{"encoder_inner_norm": false, "text_encoder_bias": "all", "epochs": 22.1}
Rows from block 6 of the text encoder, named by matrix and row number. Rows with one number belong to one attention dimension. Each number is 500 + 50 x the weight over the matrix's rms, rounded and kept within 0 to 999. All counts start at 0. Numbers have three digits each.
# q: attention query, key and value (stacked) (text_encoder.blocks.6.attn.qkv.weight, 960x320, the q third), inputs 0-106
# k: attention query, key and value (stacked) (text_encoder.blocks.6.attn.qkv.weight, 960x320, the k third), inputs 0-106
q.46:486466421514435539444551477565498558528572484604508418556480506491538464500536496559460484425431518489472526481459506433480559456467506500437450493512435457449465409460501468499461536432477484535341430489481505556589476546536552551450438486476473572592480578596582483441487566619504496531498440449469489472401472457498516
k.46:537500541528432482547447506444481494519617478558547521567369476513510492560538454454444516562594524479416492539495494564480439585567471552569539494494545502453423529480491577516504371528520452535463377503448462537470429521528507483358487552538536483456394468510498481475509521461496483484410499502516540578515456484602522
q.47:529533519449432509402531530435501541523436489541424464596501520485543466514508531499456445553515437488485532469512511547499516514470509489573484509502535452475427526506456548429504601496499508499448482467512517452454590559569461476467479539454518520530549498517479470451575409554546479435458415429445436466522513515514587
k.47:428536485563391486453528598503509524488489484509561500457559443513500531521443483570566451528549500539575378516560612506498444522493521559582538476487494482472503445562514501453515451560621432549561488472421537474562636435533553438469480535467516469540569541538517488509455532503535530497419555488472557484520444482491434
q.48:564487479458455472535480452448481475485574509430496564576556415515436450521547485541497513522541519504552499535534535550467438515461413491472456414484568443468585581518478387545518516551538476420520521614517460549611529541546463556456569555504464541578470530513457464466558565513438444416499540492458524504556503513607532
k.48:538498499569482431463599526442538474461416569523596524468536487622474483541437515492515468559464482572504448539590498441452474559490428564475465433519507541487532479466471432557478477584513446456568487557507450476466561473533491521536454466576579556530481491552418462462576411495458496533450431449480495539498494447416466
q.49:460515419557502525503483508498525507526500549514494499447481597568445397576561551508513503513450594432481549468429568522490464511521574429535625456518443579553495406577420498523507513507465556500575422532532467590534528443489503426419563506454492478534557625529506655478518552514496520589436468457459558443481469477528496
k.49:445504540537439473507445497504546513493472537491489617479509434495474558636560499557469573548471438550503493563527524520464513482464464459432413486519499431542509472450505437585520467523562580510639513485489444495512502527503494513495556496510503475474448600485561518495492504522536510623561548556495521596551431520518472
q.50:540514557556515488535541511528579474397550453505467539493596459536479529475489561513480545386491431406478443453573439533482501471509575520485496522455496456471520392533524485482546511521446457473466452544533411540478545486521448509510591477533441558652517593571476504494532475481552518487501515497548550558496490580565482
k.50:584513570554512351454515597504476546525396600547496447444508608551571518553560382546502553587576421557366593526521412453451527482557489482534559512498474529420449502520482478554472546494374529467495478514470506419513571479468487406483490509596516510484531521573502460465536487552439457559576456467538490509484492562499481
q.51:556576471555523409491525409550411487435450495442553520473459476511549509518517494443460492434437524526535516518456434541496448503478565500556513453598515595439432483443575479540542527507489506568496479543472440498558539505433460508560454405509529534425455409487489490498527487495489434627473535434507476527482561538523444
k.51:477436550469498453524421469462459463522480525539537519471470462454542447493528518374522522453519465513556606443500522594479497424539601495506516595402514462528568465492464444481458572406433530500467429484522527488448480483584454552473525522546605481548493458496526412524407573538490489491559531514503472553531462459554488
q.52:511556580500472577575465528469521478425419543501468541437508516529435510507429426590489552478493600469515445428488390516477454418444564568586477447545573431476544545531393563450575522420534522508473536450485501410387525482497512580553415417420423458460563512421539488528458521518477526475562513497541536460545461464506556
k.52:550555478514587528530453467580444504550499482592473395517542557565435470472562573449538497480566544466557480476549446504516484566401484539429565462543553519478575488561456547542496437552462548532475566519477476569522477537562558526512456476522492508442606525502400549559479455618564470478518443439505474474487555565490480
q.53:555521492471557515533460518585551471411503522492457521480480512478496517478501447458441536434443483616464423503464534458507503512525508515475456528436549528508520459491588511506513405525496524500446469428479524513481416575580449444573476516563563594440506436556430531557500524516508509524521517617480525490492475523468514
k.53:474550527609516417532446463526524523506508498533499496482462491477556437491462564591490499538482648466475420444499533467412542517485488570462390538543489471471501447544553456456453538406491561522525552654521529618461507448492427469461524493499470475418540452510550508434480501489530447528527444517544514458462577483590566
q.54:488504495502452471519519458570561491511591495559454513552549540483485513526551524475529587442545589545463587549520557486534481443507471486442440507499471528459422482584472417473475503492517574518473514540575549508532563456554480459510448614496464491564410610473465536426411551543507526502540502464565648454549467499521499
k.54:508464445470500498441507531533484555506576483436495451418504582555497410567478476571490524481536521558527423527499529432468480511555492534499468459576591547483488592498458432540434475538475483472500490468474460547503549473575543453502402497491568487480533588517502588554534376435416570498543487617512600506449428473505490
q.55:507524549551497505519513515535496502496547534515434563595491575469501512545496442474508560439476529448546598484490566497546461541489486491437547497481562477419450555501498541437531609400489485507491492484515516498489476504468542483455472557411454417507537554535418580508473471509453422425433499565447534501496554497597461
k.55:521479366501427441446538519455593505420410454447458480406461578496518534498437516474452513462520530562547489521551497507440480484585505527516475434568505512494500435566406488427578506485512475528463452566494488503483527517499462495421483566510523549537409497512430502439542489508495540515553457568403580473471411390425514
q.56:491504609522577459472568588559537501438475464495487514484568547501491442559504493440511503405417453519482578528550555477556563429452505480447567477540521485512535451487443514524499515535445441557592477468532432543512527445499505582433520562540588513460492569531546551547507495583452509503579564511480482461597420507485489
k.56:501383415529485558552504478542441488397536493374424472453505558550427504489471461593550520498554485440473517534507552532605542476522504478584533452450338508511508521438434448450527528481457560499454507452529418546493529448471557477532514512456529472496466516522533477474545491420483515497554432558511514465459505529464537
q.57:437600545507420612551516526472508505462453534456459621531488444443572500471479486502512499437447457409560494574537463419518480512514500519463485453584457440443512506507521551469459400502563448462531593542448509487526451494605538536533497429469483520387531582477522512525470495523485595515379551553483550497554474474449482
k.57:502530492560528547484443551461584515500485501527460462507553466411501556441535500516582515624515597495550542495460574492396551557495461539532483513561488497540406586436578598445488557405431609496488491525487460518554409518514536462453502535529396508521542442576524494469590465578440442507500532537523506367422489477580571
q.58:476469506580575452546498459536511442493533448556455533521484520493480494560490509552611420521481549425460489360431624510538554562470563516575533555576444487492477481443495509481499429463534534548487542604507502543509486429463437471567532472531462600563511474450573515492494538451442539426512490489540468476465570507527466
k.58:520493447461524512467467498544539551533504487531562505523472496468499500567549505549492547502649544532551579536445486591584462505516566397561575593508460469447547474500524452546555489478579404438401478463508563525462500467528549531530595401490445515527445489457558534537491499575557541424416502465537533519478551454521568
q.59:491547499538553452420536517511474484544529523564549563502487492583499458430442569547449486437566516460559464613530394496493447472497417482449549475510420443548510477551475525467505501517468468497545471587482464488533539511424580521420541458508486510492440503566504438523491450541585548525386502541526573511488513459468490
k.59:464476440506565513534498472538480419517585471409527509451491502571495543480484461620545421451535483593467403479538443503530535514486478503583501536545423496551532621470412479459467566444504530584495472437523462497498439468547523436478381495517499444472541604483426556476455466424520536491437402505558571500516596521519484
q.60:441584521516489497561557468494516504421498471506466579505447454485509556396519439493589556469533450358537575475509531502538555464423387526498436590493553513520519515538487453534461488444503470457524464593488560550502504490486537522571484523492565505547539457507499529408461462453380446522524564531476471438525413560518409
k.60:553520521487492506636449598533527503540507470482457497515447558472526471473520525402549505501523596446560612398550401473542472514535496449464492566514511472567590473489466476478443409551539525557475471679459538511506383483572515416527570470513516544491407429579583587474529485478506424531494592491544500502526529545456558
q.61:388554475639577472563507509486474459604427567481529572541503450532486515536495555495489496510466508453437455515445588547383480505471451485560452481582549460509528453459538514478542481452588594509507472505437575489560514480543570449518473461548474533433456495476459470525561483486529477571428519538451487391564445461508591
k.61:361453508533479571563480462558487480440483567499544585464443573496554516445422559555539516501467584503627585595482569482614548399455546489515436596487529515517582475501569423495536514532588504524478584454467450550533437418538521487577524465510508572501540521557568497550562466544557509558508503566423504568530556537493469
q.62:440478498520463493508607486564443469450506528602566534464425627583409451542415435502524464460451461495502506495561467451515501426481583516467530525525513596481561481498626512468515420477447507506467521496492501478494427515552567393467496507466536478444518451546515557541544588473438480528568544536590539411429498575459562
k.62:514538452530501421456409413445432549464487444552414489546493524590572464528635519493541644542486566552494473500543531586427407482528482562546414634467610518480516596499569484469529489502476524504485557443512571571509450446398519478478507498550552532540562538495604485553594509503500537406464528464540498527534547543524536
q.63:395447542505476509558439441489413476472448515506552565511429555636555556491418466556433470451488507490484461449434469512501458503600527470478526496467503535547523476467525614508591467598533584492524464548516461504478498448505568483569644507489523494442432552469433475546518436462526580514514531510466571506568486498413469
k.63:502485514586416466502421459476512451506538529480465416542498509468554449539539492558516435521530506524460473555474431510424488443475565352487462455446518502523439471463470445636563565504421511514448489538452504510462471443479458517496550519466468482484483424515504532466488541512478525607483543544480428474516402532493454
q.64:425542539704512524501594515417547594385443459635491374491563555392522441463482535424573645455534588475593578547455554517494467510551638490516495575481462501427561549524543570449386543426479456532459566551566554477577581446490612438404334515525519514466546619500622516476410531436504536608484605532442426552556677545400472
k.64:525527587525425473533554458413528542535412478511496370451556443444434511497512503611487538430578526498482486495513458491465422519504538499492497500428474557511506422512578541545467517573468531515498507474428558546456515539561555470486451543497467534503553506487576486483417509440485510472453563530608444492542550510392499
q.65:437433481483477528425486455595450400564571504556527453459439443481490573555584524538426404466486488507454390554457592335498539574538406602455547478444534461502411486477554463515555502421559542642474537517570414444492480617633513640525484554475488563558518477579569534467509405530431526527525577393449530591480441552516504
k.65:422460567537424516483553478535509560484493429429511538393620386369542438549447631506616603468564511457549515564510449523507543542543474538494433576590425512479488458436405550460499511486436476481471615456444582507460488480407510495491506519482444517555447596547417598423424503517500494465481401453527425445532537405487465
q.66:483588463487530505483496584485578385430550481461533469482558550500427607528625523468520454516639495523464519533621432531532495462525419460502546442425457438361519476504558627470475379515436533425567604557506514580509428394503560557438545292424488571589527538383543652477538476421469402607467499516509428486545500500505440
k.66:456447619649532462561369509472575493404451532598455503453419535487512458550463463469385432505422548525471532461481533535458475434515671540544523450577537538523598473580487454505460514473507436545513559506530547538493503522512537480474382554518594506490560491423545484469593530454439531525527468459560400474479447484642517
q.67:443479530583477573430420508492530633481397537608407488422502519584439542481428411575554467582595404520342611621478513472529523406507462414538463507519507454530457464521397492430380442499554469533548478470557474562515551472416532380419429493503545486456504573436438622488407480552425606360468403485342454508569490418594449
k.67:533571545618474515554431493484538461525382557461484429554366461560465550550459489550554562505439440607570474528487500460510580515516588413445524493508396530529528478501498638444536492458429491535459634501520462456433415488467450399540488542468589535553499499495481530534499514446652441479570501510621455454478599447421540
q.68:584512485618573435491539374488441497545485523455454472537563493651464490508404457575489472434574599514509559611582563435510636503590542513425430552586563504650457444505554555547422586415498561493596460441484417513589507635489564466561426588529425462479515516519338520427448425520426538591639461525493383504492507497550569
k.68:504475525539446505468495554560461549568541509469484517473486563560371518538475547524475426494526500556483491488615458476481617458402432389550584473521506457452496572486535447628564461502575457496437444486586455513511492450430553500499346496469493466531469474590359557452526498430498492554492535535526548438501558508532481
q.69:500615400475458449384491474488509673547384507507466602571576497360486535423517485522415549480452538556514577554505503449444458529405510517411497516530539476474493527513547485523442620535506530484562508524533501519468486529552485528457454497454486536397465485464557476580519513458561498535344387449438467529544479461450473
k.69:491528524534558479521505589468440417566565581543541572535478434493590457530455483529534493497440515502448449553422493417460467576542460492466532472481540565487508498474406446550517470548449472476483563525562462484485486551430633478506563548493512514459496580474521486517415515491484538440537560443519431530582503509535573
q.70:560424459447429515467536580381487560597428485539433542451515546556454530469556524612491456433374566538513379523535481450493475483471575501420439412493467499507446522429463535493436441573486600512547577488373410424441481540466486439475417484561516567551492554457452493481431563528503391484470471419565493550603454515452533
k.70:480468447575459469484498420444506461425501509409525416593489515625615529453531477513534522450417469558590365549536539515509583520626449512437455413430561501522601380480414455567422630404469491539480523596508523528544385545488475558424436447395475466559449506484603571449589523489463410562519443521470532497440536485447494
q.71:426507394419519515496549550559399471631533417597439567474503542545520496488500672514492570529494503578492384556451559466527440493570555487578427507485435508551509538490478488596573397486488473488509498512444462541486382543397492539484549548457424546442471463571496519578586456410532555557451542380449506418359442547467547
k.71:567416453470521504527448517473489581472481484409550466543507505513508496593551425525450451389482513452530469459466489467573531542447456480518450505508438474585530522487569448427535497461515498467466504474490471450547517432414492522560471565577552446454528423485479432507517568489508521471541493402452495459513516564496440
q.72:515451452508525535509477558517586535446562466440527483403478408553452404520473510462525538489493548447513596554366437481502423470522534477523538421485486372448474496505436461527530491471570478514549542557549512530460541452549359532487415450558424447472602552527539412508528425460407478524554373488453555549584496503486564
k.72:524495457459466613430506523488491526417525549607528425563510558424514488451463507411495493567492523410567619578551463620474452479533494494497510468441458424513553477594602507482514574538446511545415497476530515457508496448560560442490599469352534491463481488476475569557475492454512431542552480576511502481492530517443488
q.73:459518502619475503409571453544471427555457593564467528562462595436366630463563579529543560378511487390484525468560509447532561488456503514426463532401546565486419518548446540564516443450406564441501594502513480560506510615497565490479387583556502545580469531513490543613485484461529464562466434552514525457512500573487458
k.73:568662501531521491472504458514518448511520468522506543496529448466462509481446444487482473458561560439576522496548444470385467488571523570560528505529594525568401539567531518556489524522500480539569516483489514444468472577492557487543556444562547422541524488472399397546447482497476490561458569479450506475538502489552523
q.74:592433532463579466465551404619453559472427387583474445564356525476565518516373503609552575541558605454511442435381622355513588483465504488541444430468517476393517557468491438454497535458495433592550565313452546515471549500484486371450452527585480548601511571504556412530502557527403479546423544471407464467527534465465552
k.74:384516499458414493489512440567543450485450349451482463446534537513457515480604568458536394494566532549486478448512486571474500534511628530425486494494469485400519424455516464500486421556499564417591393509433460516523455538496472514481426510465542508499625517530503524418540520547471512443459420510429413419528470564383425
q.75:463407469482477551463589551538528441485443526504436485525590556503525505477524553482524472486471453489416508429535432428487486505454608531584507518531485589542609531497452569475507483543541453541457601629538379452453498522482402486497474521559556476505411577529430503405572542509486538519535448514519451494572452562425533
k.75:470486546491501444536490493495536545482439479487502488543531489466527528521487511434420528610479432435575528450493503433502496462613531527526488514545500551585437499532544562448540558379503509490533511482537556539484526440534473561496411417492508522432544470464542459540547507432477521516551547503522532520498487493541508
q.76:509546505463520435563524546475562451492498506548501520488403585459493429443502515539486376513487500569547459431404540601534445541468481523532406490527461527538530475497490541477556467566411448501473531393536457515557462514576632432494516488423526478509541497507432459571511585620566517432511507552470574469514491490504467
k.76:554513515468499529434409465537618525499511506487505503481524561416474503464516456476366429435476496443518511452552578563445533613477524513504490458570470532538459485651528454438452565431519527457459539546504579589475530406475412573528494438498462473449518471541565425481542436431466451547610443522459501453540470437484505
q.77:522544567398386448474544530464440528603411557460512504507448454505587479445466528549551384524487410565540480515547528511414427464509433479541442508513577523417537488540451535450643535497525487566569502558461547497443526546428537490402416502504589461466473560477554476460545541509449450511583490513526499473541416410486423
k.77:517444486430435512630494567465536528491533557512497627495425412473570462509471599437500546446478506585451415470439451498549506495559433518577536542551462506461498498553502452484530517418522501447562509511548627429492643499546579592546474520521499492553532459572539514476531417464451533457538485470451527528575448544479396
q.78:499486413483532500535515517515533437495569445526531513557467500526494414591525571410513571518603578517488398541477384582451562515494524617536494437501535545475551489503521478511541524503482483585578532489504541522495383482494473445481538545404459475489564544486516473478442366425501546517533647430553434467513595522479539
k.78:498462470512507478534514504558461549561576448584502408489561481531500488507480409542548397537527537559524525483552433506514549445528548409622541534540539433452409548456493479456536551484503463510487526548484429485543546565525532441516469592491472490485603498553519558459540432528524550482475517421543415588512496480447500
q.79:481588474548482487380634600404575450520576539490464493495512548491470576423470511486513544476467518543534479404443491391559502523595559512550584547552506521516537430527528590418559522396511474538539492500487539444589500603419439579397465446442517483610491505453510492579473516476457430587478618474552574499458516439465544
k.79:536512540623358491468454508522566514446517540565441434602514476501543466544513491508425504318452527504494473413498636544356440544574443631490467532560568490671458467443513494516453508574461484471396542581456499493380477528532503530492513479540453598514405505480541456450530498483462506467512545555553478544567574474513498
q.80:418530614495582522610533475545514544585633611394559495557446450543500588492533498431481568451516516476495431522507518510546546526497444546490450530549468419520425424595510479432463583531541497533465516484472468445518474429432501437454485464496497542652504428521521555567409470465482478388376551506561385497555508473554386
k.80:464518482486457502612540527485503449449494525451569530559430462516557458534418428417689517533486533444517444580426541573425514513472446480574417484544406530475459551499458570513511535562394479542510508600552504466507479545505471497532448502480497503541538509471496518514515540543519443488563457491495513474553473520449490
q.81:532524531476558526521517394484542456425553499479564456413459573419493513409355357514485546372519491525591475526440544488501496543544572520462376504433452578464442423536515520542539517398456467519477476505637446438513497465570516480504453514425510495482372485372499417497606560583452523461409563498482474384474575452445439
k.81:488509473441458594494501498510477494542535508591422586453456512414416441519531504465498461432557511470575544505487528461528522458501408536496493499497483546578470548557535406460575612632531495532526336460520533490547441502431470547500519544484518557617450500470635458553495496488477451538540459511440487530533491531544522
q.82:579515483536418500613477491435612479530452512447550436495461522537491378422487517417504544483551613559478535525549425473455550488537618485530447521551556495502544493495534511535520530514447543515579529599510453499608470519553447523556414519490595507438579393426563461492399465482505465486543508482512439496473577549572553
k.82:513446463430489552496472473579417474613563515453578496503585539491411518518511475574447500564473540554419515566512494492518592513551530430492507584526595479480523443481503520532473474555524464500504583546456430503507470565480523537507450492516575443550534459558468604471482447576514475473422424501498519547480533559471456
q.83:478478592560514512435456522508509483454572535531415555525528537432519563463547526475459508571519453541444560443441461576408474562507451498555558455479553507499474479553540411508495550465521571470522419514481530554462542522549528546504515469443544519514514483455554613421498462548446483516524476569575588477489538441443440
k.83:607510481550550502476549506551480485468544516540524466486555445533421534505508464426476532496558475479582545517557451477491458481505506544509495533505518503497505455487446482550424592490517498558474529493561478627535581604505573557492499504422426477545471503516550535558494551534473534582504584511539474448465424414457524
q.84:595589441617546483468512468582488462380444471542506457480506464492492579526452519556462454499513445452579490532510494439507578469500534553500530542556476404432448479507550415590532462481558503509537442548574473463479545487638596542518507470521429568605485542595416518495512462510446506515455451581519557572435593518539579
k.84:536549542590443543497525557447585521520494460538568475509491476519482592488603620496550562551580372600559523413442492510562554516493490606456458457419372403437511529472497487462442440625479590521486371501391440567422479463469420503408585552497504598545492488489458491438458421517541514539548417513449541581497557452503469
q.85:449494468451527572565525409462500505471495565506512513487509566493479466491486460445472513509477396489495533491565559531506510477509483562450518519408416515540475548514564454520480517528457578593570511422543486553443557559442476501542489540501468424461470528612504541467526596494485517454530585469523455512506480486539513
k.85:453470520381520506524512467579528516457493439474476539529497519506489494412541470498572528503593528503513423500463571519490438424472459566513498493450547563461565562532498550480487550464560456538414402520575535492483532454551455481545530530460443509489533484496573428576522475456533461500550503491487553476462509498492468
q.86:439578467501511420527434489506474408463548492520449477491524447394507471464468495529444518475423555604529464557503502440429507490484471428491551515495535569441580494619460503442452517474500503495510498531453521529463539474511437560485509498509500581550411436511546456452489570465514610554532514553536351530492451546513467
k.86:493549546512490566511492561494521559510532475532546411435495577514463534540471461449490580595542505613520538507526549556433492499477548458595540534506532480487505529447521501554534520520559488492488576463497586551468574522453568561465485514533453500512530487450530447488494482578496510483480518482580514467494516423493490
q.87:503483521506454443514533481515461572542437504502445527487466399418498415506570509583472482465418416516512561477561522462591573494449549595495499513461551404479464560519544502600459516546540630473462517512563595429512439454500468412515435593422510519498391458592543482516524554555473546503526482467533503516575497538473580
k.87:476489497431513532548507449457469475590514546503485523587382394411559510498564567514546555529421484491501560518434457548531465469400564586563431409481377448522523493429453516419461463491501410537491474507486556461518479452422510477501460423522479502484505510498473549498501524511571550457491487459538548507488563509428510
q.88:414522570521509557461534455525455464448610466545500501508544478468512502513516517589580544398447502414444562452452593436495572574421502538492444512405492528509468537493456512483451450543482442493466576478482642556581509485473436591493460559546505525451528504525462512529423443535493474561501399459546504431483470524547492
k.88:481501541552500471415614405545521472477521500466438526611473445432436592537484409556545429496503395510501482474522630455544463517487596386433465509588536530504483560502531599503506571485491372463500491459489453463500396443486381467583501548594548499512447487453499555515523566495490488515514547517458488466537478502529411
q.89:594465467424477561537453554520511532509550370525491527522507494539457480556527496430487530527424508482535510427436538467580595487474442553578582560629505408472453453474457500413485463465425538588611577510533491576540424526487529509583481507592465509513406483501609451498478614585539467519463470498466528423545413500523463
k.89:553466533499397534451473499488496503518559498474547430562454438459540483494528451486429453480562409488499533461537508519519538530590543491510442468516586466505488466493511531500512457473585531501472451606438578531515560531529471594477488477513497448497454518558502419524531623591478451481502544428417452432496517547497473
q.90:467539504576450444539501454476509442510547521472539503490510472468454459525379596353514478567490612471521445512536559462537452556426408518525563602513586409460381501462404500464498470506500572483457412562439446477497434499561542522525515575401501432500607472431462522430580501500525496538511498488507579438586594512482497
k.90:476434475624514458432571512497448460411479572591432443493508561470480539559468498459550380563411457545515459452475493407450486521498536502524483510488381576467570387494494501480421521491534503461496493517431505550593496518412524575430460468449457485553529494584411523579558494491513572579478513525550553478498501545474415
q.91:475471467447479547535611492503485497508444414443483466569475558511538557505479555490452565552443552483511564575522445567567585482599560473430534495458569531517505503509514517509466472413466572493532556489540493576537581536483504422619436563499446499455489500475379537528472424504494527570460479414544537545488468561503618
k.91:575565429472499459454543463571512494625474556434548452577543620573478526549490501608492570578574479537489484495536378442519532420512509517483474440540443468492442507499524530470452512568507547416418473566641486511596444473433536466609498492549513499510582548455563543454588563503459509576604564475486503496582552605517531
q.92:475436503496455536548501577564442477378526502560502470443541439457540456527356517509557480496536522473545546562567519455621473507574566496501357579447507487452498470516509438553440524405396552475509524443513488506440541528437495551441542551430467416499396516533553425531536448451530526570515492551548504492568631580495554
k.92:583444499451469508567414523520459482523483495582473472471472455458434478570522485541492512512446537560580508599533408508458492561458412549461524550495431535552510426489533555466443470483550481424514531451500569519549376542532477535516419485431533456502425458560449443455475506526482507549474525488523556496473522489591489
q.93:508456523558455576397497491475516503533483533405548482518506366448533453432583431489515556447423479503524551491458439429453409516512523397402428503596498452553472461535453517513491557444453589570472440565547493527480476563551492477556583567530388591453514495451524419443446507604468576415607487512491461497530367586471512
k.93:432510418564537506436471556517402444547421463427561460472551437452523506486464533417455540455567517500492502493484454519514464573493468505494555556556480529601506576496450473476491530538508419509477354424562539532400548485526520458475554401523504579513508511482505432511452611577481536578552573564498484473508514526465579
q.94:458463564492524539542522504474600491493542434478433462510492549426541587467472555461511554548467512512509541527592522381489481373532555474406439439487548561466595423492517508385521465467506563497520569599520588553419581432455392469503559520463505434395467511565587421528540496490442485487663495498526454542496515493536489
k.94:407403483486566593510463443537519430561545467536503564470427567485506414425461498405537595497595579444515518461515494511523489416506511504553467516460472444503536490495464428530500530530587470534545569512507556525567495496526520550473488497439511504453497560473538544512484548533496525464471468540463469550475486466490413
q.95:434479459538458442452531442466448467531451507449461458555551486430588539575467451409459448525469530509484535451407458371475445494491459457555571477509525519497518527556489523443512542534454494603378532537488486517473490471554516397432480527517461505621550504524516499434554504509541460509518528503451434528466500530443523
k.95:521532462574456446493580533476457570505513521399442477442490580638565452477456496530549539464542495548475593468402460491400484428526490490487588494415487583502446468479565491458502453530557432481504417522444557482546609524491525541491497552515412510518582535559384485527438453494532559482478544467540493501474510560435517
q.96:422495535490481467546489354427526500533518489473532466492360488578537369458479524515451584499450550555525461442504481497452547439451469531380486577381436528503504455583451412492463463535487555548480469440506521443481455506577514466471440534544427437467615509462456463467443462537458452488467484527498441587502611573598445
k.96:502496454500525557679495543451570448494608480539466542524499431603526466523547475461531481539465547440524466391526522600499439462447406494530467472521530467474699432444408482464566486558600501389604499539518466498352541583533561543517398555524473528427474423491487506488527558380463440508459537415498348530571550515485518
q.97:508594568514395592613462492516567574532499516530500538515387521526417498482481461413411560502463472557500466462433597480499474565456554584542559427417458536475419561538366451524523526544645548545552398483564473586462435438505471542525506485513466436474479401536508554479463448563421511445490438484478451472546483435479459
k.97:471449496566447465391529468548438542472470494500461455433542600498505554490522535506545420548460483476572515418583471530509565493478464493447501575553504454517447389558527580436451491433458495539538613475461551524501430392474458446498577430524514466622530477579455497560537627544573437515556409483535407521428489423543448
q.98:439473335531444475495511445461439593485475461608575588461493458564472598496518452594532544505642584506459526532493553385560570493564462507509485506452492483498471521504465474560467416520502506597483496478382588434507481497452467425570603509516571503407543524533464462479509393425480435543540570515516477554529533622427533
k.98:529526590524602475533423452483511541486407474566568522487494548544491542465488589471429490446576581513565489559530514471509466492490548536525450540431495590502452429445510463486534402574433495601525445408595495462602497438409515452438524545481325512409454624507531378435427546522573506445498476517450442432451537506460543
q.99:574437530324408505490526399498553492545450523535590606487550656312481601536513474493492346363569400522408452363532516537544572528460409534533406438501423439465393545575524625412440569562436369641438509415461505483533518495476481465545501567561436572485387510498652448501455491626497494420535375474517388590563457575427472
k.99:492577487549496464522413538565526490622477546564560512576529477575457484546551540510570531527483442471549447579537476544512405569506547572590504582447546480490583531334522536524567543613436530532479533522589425574533408481362483579542466509503528579439488455555507542405486494488675513569444450427579506483462496406507572
q.100:484502487482506566639487518523594610554458452570482505518594542504462513420538539519386506505481463436462555500530621540563555413502577548402471460530484506487547426426385493462579450495501449517490574458443492554509588507448464505534467453529524494526472465568494444501518489437525562587528419459547485401597475490428491
k.100:527439473494479506450439492472517418586478409464446513517462455478473467509362577501492500454504482557554452508359479476452585458502483509470498469546557547604538554521547586548434492521515396436467524585402513487511475518521415657548503489619474516530394429499545417519434464443351498519593518630558464521468571458539510
q.101:531489424400498571410531514501540419443478513512564423549540467487576586493531594466423460427482450547511455423547571450480485503477519405525557446562448520489594495512461485454467536481469538537484433589526331460532441537513473547413556463434520491446521501424520464494520497488457503592463495522582410525628524588558542
k.101:514581501525558549525587537431418590521544484448468388494495590433569412438497499511532391534508442551492453472495541504545589506454396424425446488418564480528435595525501525515510517438476493455571404405416546463559554524494558460400517504513487506486468442449500558532433507594409531489438456508553510571492484515446442
q.102:466499501447528545534471499493450493511462498537509407621450501540508537426463423449462439399553497557549553487497537481405588508434564524456415584508520564547524543539468502473557562473453525594483517544483450492443506499501479398573527528550513530473443407521498462524469435595497501349511535481590369443478575580389461
k.102:508436416450515523560486498468540493509488547419477562493466557522497545430469467473440508547483518473414559515491512598452549499572344495507507459414513470467554486515475504446543535578598554573471370474562542515513508484441586504564469494586563517397398415452499482513533492463523469383607500513519506543523448467570532
q.103:527526548527410329483504594438414497474545525493561485479483507483541478523541519321462481529557527436503608408531413320512619461622533452476508544448488581546472449509510543542490445466450445421505474508504532473418512487588453521504509464517459478505420530496650467529454578537589475508495491546407473549510554539454525
k.103:440479592440531485492504546545522428477549567593475434525522475451552469573501508468501504593473460491486595393514399550384514475502508472477488545587514541537500490507552499406558451565577599532522445491377434556501490595477417420381396556406555479498486510491470553525468533433442453448488493492465502429591482471436539
q.104:513481665456529432576471397575465503510518541479427465489519494511510463441344533473513509456468549434466532566511489500561507495479433473423519491428476447543473610480504586599454598521494448509516457517537576418502538474440473515552470547465517466483510497552493458484529491481548585435434509590544486546503426532537467
k.104:447496452473529529494494433404534567400508527486514486503483450458390583467560464522537491534489516462581455568521579543501464445473441526508422587470447522578560412506592561451542502621472433557501468553550478524426344518553573538455497557543564476485518582540491515482385526454510459491523520493438555542573497452571510
q.105:463545511505591471554488532462450431468474511491496456507461558484394406469553421538436470498453400541461609511538454514579564495512539498513417552527542505459481470497523550503568588471521554452509479604578512475468514493475454581526573464468514528527387403537505514416494481600552513523551453542555580428509489509515454
k.105:498533587469547566477591497527501540543499533432536504473455467370482486483507489529567501533524466470572500505406526409518531562519574516444466456517574542427536585497574564530447506467544456524500467500591569554591576567449580500463511423555533554569427524546541493521494480508520524428540454531496488486411490569500555
q.106:582446493543474441503581498447481462529431529506538442428509430517505535502552504463578493448564563443475574560512552492533517542601662475531542439514501460521514503532475566502525353546669471548607477565448567515446475430554528471532497494479464495549557472494499454544496549555512557525485378469413411501517361474520564
k.106:492462452524483570519482557489525573446521398475525488578477501472486608549454488528350572417514492489502495539458445530526442468435546533502518447504526425462439523429449487478345429566480548553528667593483533546522495480449418439531553563496617417515570535561427529493470492487433537423492508502504509449507522444475453
q.107:560443504505530445530452468429555492484562521484530434531450566468509559404534511480553409499510560559585463380404518536443491453452492568609464556577476458611523501436458517484446472479457546452524467383502529482544541508552501531531534523520553493373481554552342530372566504513490552480497504373507559508462509566492484
k.107:513475462491571528453468618571504475466534515482472511456531488478424462598480513506390403432478584549506447530492468440434490526535554480456479483534534526516535529454481519448413494454408453406444441393502533546521462485573457466559436495499486511521516456426494543449579660558507568433472511455493563484532558512490545